A small image denoising model, trained from scratch.
Model: 2.84M parameters, 32-pixel images, arch unet, norm groupnorm, activation gelu, widths [64, 128, 256].
Rows from block 3, named by matrix and row number. Each number is 50 + 15 x the weight over its row's rms, rounded and kept within 0 to 99. All counts start at 0. After the name is the row's rms in percent of the matrix's.
# conv: 3x3 conv (model.enc.1.1.conv.weight, 128x128x3x3, standardized in use), inputs 105-119, a 3x3 kernel for each
conv.23 098:55 45 50 68 65 61 66 57 52 60 50 35 65 67 44 64 79 43 44 55 46 30 19 35 45 46 49 49 42 30 71 72 50 61 54 55 49 53 38 58 58 36 61 75 46 49 57 52 45 52 40 74 72 56 73 43 32 46 59 89 55 47 60 32 40 16 31 58 29 44 52 39 48 62 55 32 69 70 44 58 53 57 73 49 49 36 00 49 50 50 48 66 47 48 72 64 41 64 31 79 71 88 37 31 25 41 45 57 68 66 65 65 49 43 70 74 69 30 40 36 52 74 44 49 41 31 58 50 43 48 57 45 44 51 51
conv.24 107:35 28 51 29 41 59 42 43 73 47 53 34 39 67 38 41 51 58 58 63 54 51 48 55 61 56 43 38 69 59 32 46 59 41 21 41 35 49 57 45 38 40 40 51 49 66 71 58 56 55 59 29 40 58 43 56 70 52 69 88 83 75 77 55 43 45 47 63 34 28 32 34 56 86 52 87 91 65 76 46 60 33 69 53 54 78 52 51 62 56 50 99 49 81 68 90 74 36 83 43 43 45 46 45 50 43 35 43 51 66 63 27 42 46 52 29 64 52 56 53 49 42 54 60 41 48 49 71 56 61 54 51 37 49 40
conv.25 097:58 60 51 60 58 43 44 57 51 72 74 71 56 68 69 55 65 63 67 72 69 69 74 55 59 56 33 55 47 46 67 55 53 40 40 37 60 57 66 70 71 54 65 54 49 79 72 69 59 44 41 33 21 20 52 47 54 38 50 46 28 42 31 31 50 46 57 41 62 96 82 52 61 35 58 72 68 65 72 65 50 37 60 42 46 62 25 41 85 54 51 50 52 58 45 62 54 50 43 10 26 42 66 54 54 44 43 29 52 57 42 46 44 37 28 53 56 45 56 46 50 48 40 49 42 28 56 62 51 50 37 28 40 52 48
conv.26 106:58 75 58 38 68 84 50 30 37 49 53 50 58 67 67 58 48 63 52 49 52 50 50 32 31 59 60 31 42 59 52 30 24 57 70 53 64 48 31 29 54 56 69 73 77 32 35 47 37 38 44 42 49 50 36 40 40 41 39 42 45 41 35 71 97 54 18 59 99 99 59 26 59 40 52 39 60 50 44 29 67 56 44 55 61 71 27 24 50 68 56 47 43 44 47 44 62 64 60 43 57 57 42 30 59 60 62 55 37 33 25 58 66 60 49 59 64 59 79 62 48 52 42 55 62 51 39 56 58 46 29 63 75 79 46
conv.27 096:35 32 22 27 52 67 25 50 70 26 45 58 66 54 62 68 55 54 63 48 56 54 33 39 62 48 58 33 43 59 35 33 52 49 45 53 38 55 29 42 75 38 28 59 28 66 62 85 69 51 69 58 43 62 37 50 66 59 49 88 68 43 95 54 52 50 60 76 49 41 51 60 40 76 44 51 57 43 41 51 17 41 61 65 36 46 53 55 40 60 82 44 67 68 53 58 64 46 66 28 11 11 21 18 34 32 23 56 55 52 57 52 53 59 58 54 58 53 50 43 44 59 58 44 35 51 37 32 56 53 67 59 63 56 56
conv.28 098:52 47 66 70 86 42 64 61 73 71 63 68 71 75 66 62 56 63 51 35 53 42 40 36 32 48 49 61 54 52 67 60 59 71 65 67 36 42 42 34 36 49 45 66 70 39 49 51 40 48 38 52 61 32 42 23 33 45 34 44 27 18 34 70 58 71 59 68 66 65 54 63 54 49 63 46 78 53 60 90 87 54 78 55 75 58 47 45 74 54 38 38 35 42 71 51 49 46 46 52 34 42 29 46 60 49 33 39 44 32 57 44 34 55 80 54 71 69 74 51 64 78 59 49 50 44 36 45 29 58 64 92 61 50 28
conv.29 097:17 46 59 50 71 64 78 62 45 51 67 53 58 75 55 47 60 54 57 69 58 53 55 54 74 70 66 70 61 48 41 55 68 39 61 64 36 51 39 56 77 69 47 58 38 67 67 47 58 66 60 51 51 49 35 43 49 55 71 79 42 49 48 29 46 40 54 32 12 36 44 39 51 45 44 52 51 27 49 53 40 49 60 46 23 55 54 48 55 29 46 43 61 45 60 62 59 55 39 48 50 46 41 40 45 46 49 57 71 63 68 28 42 43 16 31 28 49 65 52 63 82 67 45 48 53 44 70 55 74 67 38 51 65 68
conv.30 102:64 50 50 73 66 82 59 57 56 49 64 61 54 65 72 50 48 51 50 52 66 56 68 90 58 71 88 76 64 62 66 63 74 75 72 92 45 63 62 48 67 83 60 59 67 47 55 81 60 58 68 67 59 69 41 41 44 36 51 43 53 65 60 58 54 49 45 47 34 40 32 46 54 31 13 61 47 42 51 48 50 69 43 35 73 58 30 25 41 45 50 25 34 49 29 32 49 50 59 45 50 57 56 53 62 26 31 42 32 34 26 44 46 35 40 37 34 28 51 45 23 48 49 20 44 50 43 54 48 38 59 61 30 41 45
conv.31 097:58 46 44 40 61 63 43 62 77 41 41 42 59 60 42 55 72 48 69 63 44 63 36 50 57 17 52 65 66 24 39 55 68 51 35 60 53 70 43 45 68 46 48 71 39 60 49 32 64 63 39 46 43 56 33 77 48 33 76 41 58 76 56 50 49 17 59 46 33 51 41 81 30 68 44 45 77 43 52 44 34 46 38 23 38 79 40 51 63 50 58 69 38 59 84 50 46 46 64 61 46 60 42 26 34 60 48 45 51 58 39 69 61 44 49 47 76 52 33 59 58 45 71 70 49 60 74 53 40 70 67 58 64 48 45
conv.32 096:40 63 75 66 84 77 47 51 52 61 72 62 64 76 72 53 62 54 77 76 66 54 58 50 54 62 53 50 50 53 54 64 69 64 74 78 70 84 45 53 83 63 34 55 40 64 74 60 50 58 73 53 52 56 63 67 69 27 38 67 56 45 56 29 28 37 35 45 43 31 55 43 46 44 56 59 54 65 67 76 57 36 37 54 54 42 45 62 53 34 35 40 48 51 54 42 39 47 32 55 61 57 50 57 63 45 53 60 75 68 79 81 68 75 72 71 83 51 70 45 74 95 66 50 52 38 60 58 38 77 77 53 69 66 58
conv.33 090:56 58 63 21 47 87 29 40 55 42 45 41 69 55 51 38 43 62 41 57 45 35 30 62 33 33 66 60 63 48 19 39 69 33 21 36 30 57 42 35 61 69 46 61 59 64 58 33 65 55 36 58 62 59 64 53 65 59 26 40 62 48 45 42 53 55 48 72 23 78 43 55 41 46 43 61 39 39 66 48 39 49 54 61 41 67 56 34 61 39 57 42 41 68 49 54 43 35 41 58 52 59 65 48 50 46 39 57 41 27 28 70 52 41 60 54 48 43 41 42 45 34 56 58 44 49 59 64 48 55 90 56 52 35 44
conv.34 107:53 62 72 32 47 35 52 54 32 50 55 59 65 77 66 58 57 55 49 68 68 56 66 46 47 68 60 44 66 75 48 60 46 39 42 31 45 51 48 49 65 70 95 85 61 66 65 61 54 51 50 64 69 69 69 58 48 62 61 39 36 33 57 65 39 21 32 95 76 76 52 09 50 00 13 36 56 28 49 19 44 35 65 33 17 44 49 46 56 45 60 54 49 32 34 49 43 39 47 58 51 56 21 20 13 39 43 43 63 49 66 60 61 75 52 51 52 62 75 50 67 79 50 40 48 38 58 60 28 53 49 57 54 56 31
conv.35 097:61 39 12 54 39 49 42 58 81 54 54 49 71 75 39 67 53 53 78 84 77 68 62 48 59 45 50 59 63 53 93 67 47 58 57 71 63 53 59 31 52 50 49 67 57 55 62 57 43 54 58 42 38 44 55 54 49 47 80 66 39 54 56 62 34 49 21 82 77 77 54 64 55 60 48 51 90 66 67 77 61 43 38 35 67 57 67 50 73 60 47 20 40 55 46 46 46 35 40 51 53 35 58 47 37 29 42 56 51 54 61 70 68 58 73 66 72 64 70 52 77 97 52 55 65 55 54 63 66 71 64 48 59 66 52
conv.36 100:43 32 50 64 98 86 71 73 72 45 44 51 54 73 65 57 60 53 64 61 64 47 35 27 55 59 46 62 69 66 32 39 41 51 56 51 44 36 34 30 32 32 48 70 61 42 38 42 39 44 54 52 59 60 51 49 53 59 77 69 52 45 55 51 39 51 65 97 58 16 03 56 60 42 59 48 65 42 42 43 39 50 80 56 65 39 45 54 63 53 58 58 52 43 52 48 47 55 51 88 78 74 50 67 67 55 48 43 56 50 41 39 40 46 56 60 48 36 37 42 50 80 56 50 51 49 62 64 49 66 84 82 56 49 44
conv.37 094:54 49 53 06 37 66 50 49 56 50 45 40 39 40 51 42 64 51 48 49 39 53 42 38 47 29 31 53 42 48 51 37 49 59 64 65 67 56 40 30 31 31 32 40 46 59 61 45 61 54 46 44 54 73 38 53 53 29 39 20 43 56 56 38 63 50 49 23 25 46 72 58 46 53 52 49 61 53 45 55 49 48 61 49 31 79 17 38 47 46 53 54 38 60 63 55 38 37 50 53 64 54 24 18 39 50 48 46 52 55 47 49 43 42 42 43 51 52 66 60 49 47 48 50 57 53 43 62 48 21 11 15 36 41 49
conv.38 090:36 43 47 51 75 52 37 49 46 58 63 46 47 54 43 63 69 57 75 52 45 52 42 51 60 68 70 58 42 36 37 61 56 46 59 55 47 60 56 75 78 53 43 55 47 36 27 36 71 35 40 77 63 53 43 45 46 35 37 80 47 45 54 54 78 50 74 46 52 55 65 59 47 55 39 28 35 62 38 38 60 53 67 47 47 38 45 36 52 55 50 45 58 40 42 66 55 32 58 33 35 44 25 47 62 60 58 71 66 63 73 47 34 45 39 36 67 66 84 62 46 87 60 49 56 29 49 40 44 37 59 43 59 68 34
conv.39 100:56 46 45 81 45 15 49 54 69 58 50 28 44 47 43 39 55 56 54 51 50 54 45 56 40 38 39 39 51 59 38 60 59 53 51 42 70 56 45 62 53 52 59 57 57 72 70 62 70 57 61 63 51 48 60 58 67 42 47 53 44 55 61 63 32 26 37 53 42 37 39 49 65 43 42 48 60 67 50 49 54 50 40 40 56 46 51 64 48 55 49 47 50 67 50 53 48 52 48 52 42 41 47 51 61 52 57 60 37 56 44 47 57 44 62 61 63 48 39 35 52 46 50 56 54 40 69 54 36 71 57 56 37 46 54
conv.40 097:47 48 58 49 58 69 50 56 56 44 53 36 65 76 56 69 66 56 69 67 62 55 48 42 55 65 62 60 51 46 47 38 41 69 85 76 50 42 42 48 52 45 53 51 49 77 84 71 60 64 58 57 50 49 64 48 42 54 61 59 46 43 46 45 55 46 61 54 39 44 60 55 37 39 47 46 39 32 56 49 51 55 56 56 55 47 58 59 59 47 57 63 34 61 57 40 61 42 37 63 58 49 59 66 72 40 50 51 65 70 62 57 43 41 52 49 40 40 66 58 55 72 60 48 63 49 67 83 72 64 71 71 44 54 54
conv.41 100:57 56 50 57 50 50 53 48 46 52 57 58 55 57 49 54 57 53 47 42 46 62 47 43 59 49 39 61 54 35 63 56 41 58 52 37 36 28 40 61 57 54 57 51 46 41 43 60 26 30 45 11 17 32 45 55 61 21 36 50 51 47 53 49 40 43 29 12 28 38 37 42 44 40 40 36 35 44 42 49 51 39 56 62 20 48 60 29 45 52 48 36 52 53 27 51 58 40 62 38 38 40 39 40 44 51 49 52 45 40 21 48 49 33 62 63 43 53 51 50 51 42 44 49 43 45 67 59 61 46 45 48 47 45 51
conv.42 104:43 51 58 42 68 61 61 52 45 66 60 53 61 66 53 63 71 59 42 35 23 65 42 27 55 36 34 35 25 20 51 41 30 79 68 58 74 68 67 65 64 69 59 68 57 36 34 43 54 52 52 46 38 47 53 44 50 62 73 74 45 56 66 51 54 57 45 50 51 61 63 79 56 58 69 44 42 49 50 54 68 49 86 67 66 64 40 57 40 53 50 48 54 70 77 84 53 61 68 61 56 56 40 47 43 42 49 45 54 51 75 37 45 57 60 64 74 61 68 56 88 99 80 72 84 72 56 50 50 36 39 44 50 57 49
conv.43 096:57 77 72 51 62 52 39 40 41 41 70 59 40 59 67 45 65 58 27 35 66 32 38 93 55 48 59 21 50 73 03 49 66 13 32 54 48 61 65 66 55 66 62 56 67 47 74 99 55 64 89 62 60 70 36 38 75 28 19 73 57 36 49 27 50 60 58 63 51 59 56 45 51 45 45 46 40 63 59 35 36 61 50 64 32 56 51 35 37 58 48 59 45 45 65 59 44 45 36 42 46 57 27 25 55 33 25 56 26 47 48 17 30 33 36 35 40 45 50 67 31 51 71 47 45 56 63 59 45 30 42 47 52 61 60
conv.44 098:51 45 45 52 47 37 56 48 58 69 71 58 65 66 59 71 83 64 60 47 46 64 52 42 58 64 47 66 68 56 61 71 60 83 76 73 64 55 46 78 90 65 61 51 50 44 33 30 31 36 26 54 66 56 59 61 64 33 30 56 29 36 28 64 69 53 60 38 71 55 72 57 71 73 67 76 73 76 42 62 36 71 58 41 45 45 58 36 60 51 43 83 44 42 56 20 80 55 60 56 56 55 49 61 57 48 49 61 26 44 30 36 63 48 64 67 49 51 67 47 39 60 48 48 47 44 50 42 51 35 47 31 45 41 40
conv.45 102:46 31 49 71 74 74 33 27 31 51 41 48 56 70 74 43 52 52 33 18 26 44 56 56 37 41 34 42 40 51 51 47 47 40 36 34 34 11 29 22 43 68 39 66 59 29 09 39 38 49 74 59 67 72 65 37 32 58 46 51 48 42 22 35 62 77 59 76 34 42 43 48 60 37 43 52 67 61 52 50 47 43 57 34 76 57 30 39 43 59 48 49 59 59 50 48 49 45 36 59 39 35 55 43 44 67 60 57 40 38 55 62 60 65 48 39 32 41 54 42 52 80 74 41 44 41 41 47 37 55 45 62 57 50 39
conv.46 101:63 58 69 58 39 20 62 61 73 63 49 53 58 56 50 49 47 36 38 54 53 28 33 20 32 18 00 58 59 77 61 45 35 57 57 60 56 45 47 78 55 55 72 53 54 60 61 60 52 58 53 51 44 30 56 43 43 68 67 47 58 65 61 49 42 59 33 41 40 55 37 37 37 50 62 32 71 82 41 62 67 54 48 43 43 25 31 56 23 30 50 53 56 63 65 55 40 54 54 51 43 27 56 38 22 45 51 45 79 51 74 98 71 95 65 47 51 58 33 33 62 38 21 28 34 31 52 54 55 96 68 47 46 45 40
conv.47 095:41 23 34 15 57 74 36 57 66 48 43 27 46 79 65 36 67 52 54 51 35 59 47 40 56 57 65 49 66 63 37 51 42 44 64 78 25 50 37 53 82 62 31 64 46 56 85 54 69 77 58 42 64 67 31 59 31 51 78 66 47 75 54 70 70 44 41 48 35 28 57 55 42 35 57 55 30 53 60 41 53 22 57 51 49 40 46 38 68 67 57 64 60 44 67 68 49 84 34 36 38 37 42 44 54 39 36 33 57 53 61 47 44 54 42 37 44 69 51 60 71 85 66 49 80 53 53 68 48 58 73 56 25 44 45
conv.48 094:36 60 50 61 60 67 48 59 46 47 64 48 44 52 70 45 49 47 68 63 38 61 69 64 73 69 66 57 57 35 69 85 56 56 79 69 36 55 51 60 81 71 46 37 45 44 29 38 53 38 56 40 50 70 24 49 50 49 53 55 54 28 37 54 66 46 49 39 47 58 60 35 51 66 60 70 71 53 58 52 52 43 37 70 27 68 42 58 50 37 37 17 46 45 25 41 56 44 40 43 54 59 40 57 85 39 46 63 49 52 40 48 32 36 62 55 49 46 66 71 57 82 87 57 74 55 50 50 29 53 51 39 38 44 62
conv.49 095:49 47 58 36 52 39 41 37 43 49 50 59 36 69 73 59 79 69 31 48 67 46 64 48 43 54 13 24 62 55 21 25 24 55 47 36 57 53 68 65 47 45 45 47 56 55 53 60 51 46 55 32 33 26 41 41 40 53 30 49 76 61 46 39 50 60 50 59 62 19 34 53 12 15 50 14 46 55 61 59 34 29 39 40 29 35 33 36 28 48 63 58 49 40 53 59 35 50 49 56 50 45 61 54 59 82 66 58 40 47 60 35 47 64 52 25 56 29 56 30 27 35 48 32 38 48 38 59 47 30 12 43 55 63 64
conv.50 102:33 46 53 30 08 04 46 46 33 62 56 55 48 44 46 68 68 52 62 68 55 59 65 46 41 45 33 54 49 43 64 65 52 64 59 49 60 77 75 65 61 53 34 25 22 53 52 51 51 51 52 60 61 54 54 40 42 29 29 49 53 70 67 59 62 52 46 33 43 59 48 27 46 33 40 52 63 64 64 66 72 45 52 50 49 72 49 41 50 55 48 54 48 64 60 63 49 45 55 35 38 43 44 37 32 59 62 61 50 55 62 64 59 60 55 49 62 57 54 48 63 63 59 71 77 65 54 41 40 50 55 57 48 50 38
conv.51 097:52 70 45 49 58 62 55 52 44 55 67 53 66 65 68 59 36 72 39 45 49 53 75 64 66 76 72 37 43 53 50 58 74 63 66 53 52 44 54 55 58 41 42 37 51 29 44 53 59 72 72 39 46 56 71 64 71 59 57 64 49 31 34 60 59 61 66 57 66 48 48 45 55 34 51 60 23 63 43 41 34 43 59 65 41 42 40 71 54 57 56 63 60 57 50 52 50 52 35 52 30 23 48 58 55 72 69 71 61 57 52 52 53 64 62 62 47 43 77 63 69 81 81 49 62 40 53 60 49 52 46 58 60 52 50
conv.52 095:55 40 29 75 50 33 69 42 42 71 63 31 59 47 32 57 63 40 63 42 17 59 64 44 50 62 44 65 50 36 88 75 42 83 72 59 61 48 50 49 57 46 61 59 41 42 40 31 26 40 26 26 46 37 48 83 61 28 82 66 22 80 68 51 68 42 83 51 44 40 57 59 53 73 56 46 79 61 38 92 67 60 55 60 36 58 56 52 56 54 53 76 48 46 64 39 19 53 33 43 60 37 48 56 42 46 55 38 56 66 56 56 65 42 58 76 46 44 60 44 41 45 30 26 39 20 31 45 36 22 31 21 53 58 48
conv.53 106:51 42 36 53 54 56 78 63 52 59 59 47 68 71 73 44 52 59 58 61 38 60 61 47 56 59 44 57 68 46 61 64 46 60 65 59 58 57 41 58 65 65 41 51 52 30 41 28 50 58 54 48 51 39 38 53 45 59 70 54 60 54 39 21 62 67 51 56 13 39 71 70 37 58 32 64 24 25 53 57 61 43 55 34 42 56 27 36 59 48 55 60 57 73 66 45 70 37 44 39 33 25 45 55 57 37 32 38 49 49 45 51 43 41 54 54 51 57 67 55 67 66 50 45 48 40 53 52 56 60 61 61 59 63 60
conv.54 109:79 69 55 57 50 51 49 36 32 50 66 65 60 65 52 63 68 64 40 53 49 55 48 34 49 51 57 54 35 23 76 69 72 71 57 48 79 65 65 27 40 44 76 76 82 31 35 37 60 60 57 73 74 66 56 61 46 51 59 62 57 55 47 38 51 50 24 13 00 33 47 36 52 59 33 33 39 41 52 53 49 29 39 36 39 62 32 30 52 58 44 53 37 70 67 68 47 59 47 42 41 44 25 28 31 56 51 58 53 49 57 83 58 47 45 48 55 49 59 48 50 55 59 57 55 47 67 62 54 29 23 28 47 43 49
conv.55 099:43 44 36 56 64 64 70 60 40 52 54 55 55 34 44 57 59 47 46 61 40 46 52 41 81 75 41 64 65 63 55 46 46 54 44 48 30 30 26 38 15 05 65 47 47 52 52 40 43 44 15 65 65 51 60 48 36 69 59 48 68 65 55 66 64 53 60 37 55 50 35 52 52 58 41 60 63 74 50 64 59 32 54 51 17 69 75 30 64 73 37 34 49 42 51 66 42 36 54 56 72 70 59 49 28 67 68 60 54 52 62 65 73 75 66 60 53 51 58 50 57 45 49 43 40 41 25 37 57 62 60 56 40 43 39
conv.56 092:56 51 43 59 66 60 51 46 51 58 46 42 68 61 71 31 42 39 47 59 62 67 54 55 65 51 46 54 57 51 52 39 28 58 60 50 52 28 32 55 46 54 51 33 61 37 29 41 57 65 72 13 31 36 45 29 50 74 61 76 35 38 38 55 60 50 68 37 39 28 47 53 54 57 67 69 70 75 34 49 26 51 62 56 33 71 61 11 65 61 37 50 66 40 55 70 41 54 60 33 54 35 36 38 32 59 50 43 39 50 41 74 65 31 58 56 35 45 45 36 52 41 38 54 36 34 71 87 64 51 38 31 47 31 39
conv.57 113:49 49 47 55 48 46 29 44 47 63 52 57 51 63 70 69 87 71 40 33 42 50 70 55 52 60 38 43 40 56 53 63 60 26 30 27 53 38 32 39 44 74 52 51 39 26 00 46 39 40 63 36 28 37 50 56 86 49 58 58 38 25 41 61 47 51 36 95 98 78 70 43 56 58 92 55 89 65 66 75 39 43 39 50 28 76 61 73 71 41 59 73 46 52 63 49 47 32 53 47 50 54 68 50 45 35 47 61 56 42 41 46 46 65 53 42 59 60 79 62 53 74 57 55 53 51 31 61 46 57 77 57 68 44 61
conv.58 099:28 49 68 22 57 89 46 51 62 32 61 67 48 60 81 37 59 68 41 44 52 21 29 63 47 47 45 39 57 66 01 41 78 27 42 56 47 65 60 49 65 62 61 47 53 65 41 51 59 50 61 41 46 55 49 27 39 62 32 35 64 46 45 26 50 60 40 37 48 53 46 51 53 53 47 52 30 35 44 30 21 50 30 56 51 28 40 60 14 35 75 44 26 49 54 44 44 61 38 35 23 36 44 34 57 66 59 63 56 76 65 44 66 72 23 35 48 35 44 43 41 50 61 50 43 53 55 65 68 65 49 31 52 68 60
conv.59 107:48 69 52 59 71 57 37 45 30 58 73 62 48 66 52 52 56 53 43 53 26 65 93 55 54 82 39 50 61 63 55 70 52 56 74 54 29 41 53 69 77 67 51 57 50 49 46 56 41 43 55 55 60 60 45 68 86 44 44 49 50 39 45 43 13 04 30 69 72 48 53 48 51 45 43 44 80 51 56 85 46 41 34 54 42 67 66 63 84 62 56 45 53 48 32 37 56 41 58 59 72 63 49 52 39 46 49 50 36 27 46 55 60 89 53 45 74 70 79 56 50 74 47 57 58 51 48 55 52 73 70 56 42 37 34
conv.60 099:25 26 38 09 00 07 56 65 49 60 66 50 54 50 51 46 47 43 45 57 75 57 45 60 75 60 55 28 39 54 52 41 41 53 44 41 42 63 56 36 36 41 54 39 36 65 87 77 25 33 51 40 25 23 35 55 58 56 43 38 51 55 59 36 53 48 62 73 53 38 57 61 54 69 51 69 52 72 62 51 63 38 57 78 52 93 77 75 45 38 58 65 51 51 58 39 51 33 45 47 31 33 37 40 66 59 66 51 55 52 80 55 45 53 52 47 64 61 58 53 59 45 44 53 80 37 57 74 56 60 60 60 55 50 39
conv.61 089:55 53 31 58 50 40 40 58 57 56 51 35 63 51 35 73 60 41 51 50 34 55 35 06 61 44 27 81 55 32 91 50 13 62 44 30 31 36 30 36 53 53 43 56 48 35 53 50 40 54 51 65 63 42 57 55 58 48 62 59 40 47 65 37 42 61 32 49 51 63 53 25 65 57 56 68 66 51 48 33 34 43 30 21 54 58 43 28 57 58 46 46 48 33 45 50 41 55 31 49 51 41 51 53 66 47 37 37 21 34 37 40 47 41 40 63 40 25 42 41 24 44 47 25 59 61 38 47 54 70 73 68 50 66 53
conv.62 098:40 64 66 59 41 46 64 77 62 34 55 39 60 47 49 44 37 31 66 67 52 66 70 47 62 47 32 43 42 51 75 64 53 47 66 49 70 61 45 42 62 36 44 42 44 64 60 51 37 47 43 50 54 31 59 64 64 54 59 59 39 36 46 39 51 35 37 47 74 37 65 55 49 31 63 48 62 68 29 61 41 64 39 62 66 71 65 57 64 64 59 32 66 54 59 38 29 79 22 56 70 51 50 49 58 23 15 24 49 51 55 44 45 36 46 70 42 32 90 46 62 74 38 44 65 38 64 73 62 40 34 23 47 57 42
conv.63 105:22 22 23 41 48 44 60 71 88 54 56 48 58 71 45 53 63 63 46 42 30 55 68 50 67 76 78 23 27 32 51 59 62 63 74 81 52 50 55 77 66 55 57 64 53 30 38 39 26 25 25 61 51 44 48 39 69 58 68 78 47 51 69 68 56 59 30 28 64 44 42 49 33 48 80 28 64 45 38 51 27 34 59 49 42 53 32 33 30 50 57 60 55 54 56 60 37 34 41 60 60 49 56 49 56 46 42 47 54 46 57 48 35 33 24 28 31 50 61 46 52 68 43 37 43 34 57 57 36 42 32 35 35 33 38
conv.64 105:39 58 37 71 59 69 37 61 51 53 58 50 50 38 36 53 53 41 42 53 38 66 78 65 53 53 44 64 70 65 63 63 59 57 55 54 40 57 50 42 41 33 25 23 34 42 43 54 49 52 55 55 52 49 45 47 57 23 35 38 36 36 50 52 38 43 49 72 68 45 64 47 38 54 36 65 99 56 53 72 57 43 56 71 25 99 78 45 68 44 58 44 48 59 31 43 53 43 45 67 66 55 73 62 59 32 43 64 24 36 49 41 51 72 31 26 42 50 56 62 44 43 44 57 60 61 47 57 50 43 54 40 35 37 62
conv.65 093:37 48 38 52 69 60 36 45 34 35 60 48 49 61 81 52 70 68 37 13 26 38 29 40 53 58 60 30 36 46 33 47 57 30 54 73 60 55 44 48 79 69 40 52 70 41 29 43 55 43 57 72 61 59 32 20 53 48 29 70 45 34 87 50 63 39 69 56 48 31 46 26 51 43 54 51 40 53 41 60 61 55 54 43 44 54 43 60 42 21 47 54 56 40 39 55 56 43 84 48 49 53 17 17 48 47 48 59 40 36 36 26 38 75 47 36 70 35 56 39 42 72 62 50 67 57 63 64 58 29 39 40 38 54 43
conv.66 101:32 36 48 21 33 46 55 51 52 53 40 29 53 40 25 54 43 36 76 71 49 66 44 39 40 31 36 71 55 36 56 39 22 57 44 36 44 55 41 54 61 52 36 41 48 51 30 28 74 76 60 52 45 39 53 34 45 32 21 32 47 43 46 62 56 54 56 85 56 41 49 45 50 70 64 60 73 71 60 37 52 39 60 63 50 82 59 46 65 73 43 51 45 57 48 59 47 43 57 67 77 69 54 51 38 39 35 30 57 56 49 59 49 30 56 49 31 55 64 53 53 67 58 37 41 43 37 37 30 43 34 31 73 72 58
conv.67 094:53 54 49 48 38 30 43 50 47 57 65 58 56 57 66 61 78 67 46 53 55 43 42 38 62 38 25 35 33 39 55 47 37 49 44 38 44 45 34 49 39 43 52 51 51 70 69 70 54 53 57 27 28 31 54 67 57 58 71 53 38 65 42 59 40 46 59 48 56 42 54 49 66 44 63 54 63 54 35 57 35 52 35 29 38 65 68 53 74 66 63 50 61 61 33 56 67 31 67 57 69 56 68 74 62 57 57 55 59 45 40 45 32 29 40 38 44 44 52 44 63 68 67 51 57 59 57 66 58 53 68 60 50 32 46
conv.68 102:50 47 57 57 63 51 56 43 43 43 52 48 50 67 40 66 61 61 62 47 41 51 47 44 57 52 53 52 45 43 49 45 59 42 32 32 31 31 39 34 39 40 68 73 60 42 36 44 66 55 57 08 02 15 40 55 42 52 65 62 64 66 54 61 52 39 28 43 66 81 67 62 50 46 50 47 37 41 51 39 55 66 77 46 55 34 53 33 56 50 57 63 53 50 67 39 62 77 44 17 13 10 76 77 64 59 57 49 79 56 41 51 31 43 45 22 37 44 60 51 41 77 48 53 83 60 53 69 70 69 75 70 49 64 39
conv.69 100:65 66 63 52 43 55 51 58 66 58 71 59 67 67 56 65 82 62 51 54 62 32 34 43 42 44 66 46 50 39 61 63 62 65 72 71 43 67 56 46 53 48 19 39 34 61 75 64 42 49 37 51 58 57 50 34 40 54 33 47 48 30 50 47 58 66 39 60 51 34 69 54 39 32 56 38 47 60 59 68 48 64 48 51 40 46 46 55 58 61 56 68 60 50 57 48 40 39 52 15 15 21 32 19 20 39 30 38 46 44 29 45 43 31 52 46 40 44 54 51 35 43 39 21 19 23 52 70 58 39 44 30 50 54 47
conv.70 097:39 46 30 42 45 43 63 59 65 46 50 43 50 38 44 67 41 59 61 45 56 60 54 30 70 61 48 40 38 50 62 42 45 50 58 39 58 47 46 51 49 44 40 41 22 36 51 47 43 44 50 69 72 40 44 33 67 49 50 40 50 53 50 53 33 36 57 45 55 51 29 56 42 28 58 54 49 55 40 51 47 48 67 63 52 68 45 70 52 41 45 29 60 60 18 44 45 55 45 51 62 36 36 20 25 47 46 23 53 50 57 42 47 63 32 38 58 44 68 40 53 64 41 34 60 47 41 54 36 81 56 49 52 47 60
conv.71 101:48 42 42 67 61 52 68 67 40 45 50 51 49 75 57 65 78 60 56 52 44 49 66 51 68 82 47 50 50 48 46 48 47 64 59 59 58 60 49 46 42 44 22 28 25 62 63 50 20 20 22 00 00 00 42 69 57 35 82 67 46 64 63 51 63 69 56 59 56 37 40 51 47 44 55 40 42 42 33 51 36 30 47 31 45 55 53 34 48 44 55 66 55 46 45 46 48 47 67 47 54 45 53 61 46 52 57 46 49 50 40 46 48 50 32 37 37 32 52 37 51 80 53 46 57 44 34 47 39 63 85 67 47 52 40
conv.72 108:64 58 47 67 58 55 60 48 46 65 75 48 62 59 79 45 58 40 52 45 70 29 47 74 59 53 53 50 64 55 48 69 55 34 58 43 42 41 45 56 50 71 58 51 68 48 57 92 46 53 76 62 48 60 65 53 72 70 67 82 64 89 77 50 61 42 81 44 58 38 44 22 69 52 71 66 72 75 41 60 41 60 32 65 40 81 51 52 32 68 66 96 64 62 99 54 59 89 59 30 29 36 44 27 55 28 44 50 32 55 43 32 69 51 40 70 47 52 65 68 58 81 73 48 67 63 47 52 45 45 54 32 22 33 46
conv.73 105:74 70 46 51 54 53 75 75 72 70 82 72 64 75 59 51 48 46 28 45 41 37 46 49 40 48 56 39 70 59 42 48 34 50 62 61 17 49 54 63 60 65 58 54 36 38 49 43 42 45 44 61 51 43 54 46 28 26 42 31 25 37 47 49 32 60 47 93 75 82 41 71 51 57 60 57 71 47 57 46 82 59 16 48 53 58 60 41 63 54 47 37 41 44 43 59 47 43 54 70 74 56 26 26 27 45 52 44 44 40 28 54 61 35 67 63 62 48 65 54 55 73 55 50 60 46 60 85 62 61 73 66 41 59 48
conv.74 106:34 48 53 41 66 59 43 56 50 52 54 39 51 64 49 50 58 61 58 52 51 64 57 46 53 60 64 34 38 49 53 61 55 34 53 48 37 27 33 38 55 24 64 76 76 34 23 22 28 25 43 62 66 73 54 54 63 44 34 53 45 33 43 45 43 36 33 48 73 72 72 63 60 44 53 43 44 52 54 69 72 71 76 57 47 24 13 60 36 37 53 53 58 43 52 52 46 44 44 65 62 73 37 37 48 55 61 60 59 53 59 46 43 43 61 50 48 59 83 58 59 88 63 38 47 40 39 35 37 78 82 87 73 78 60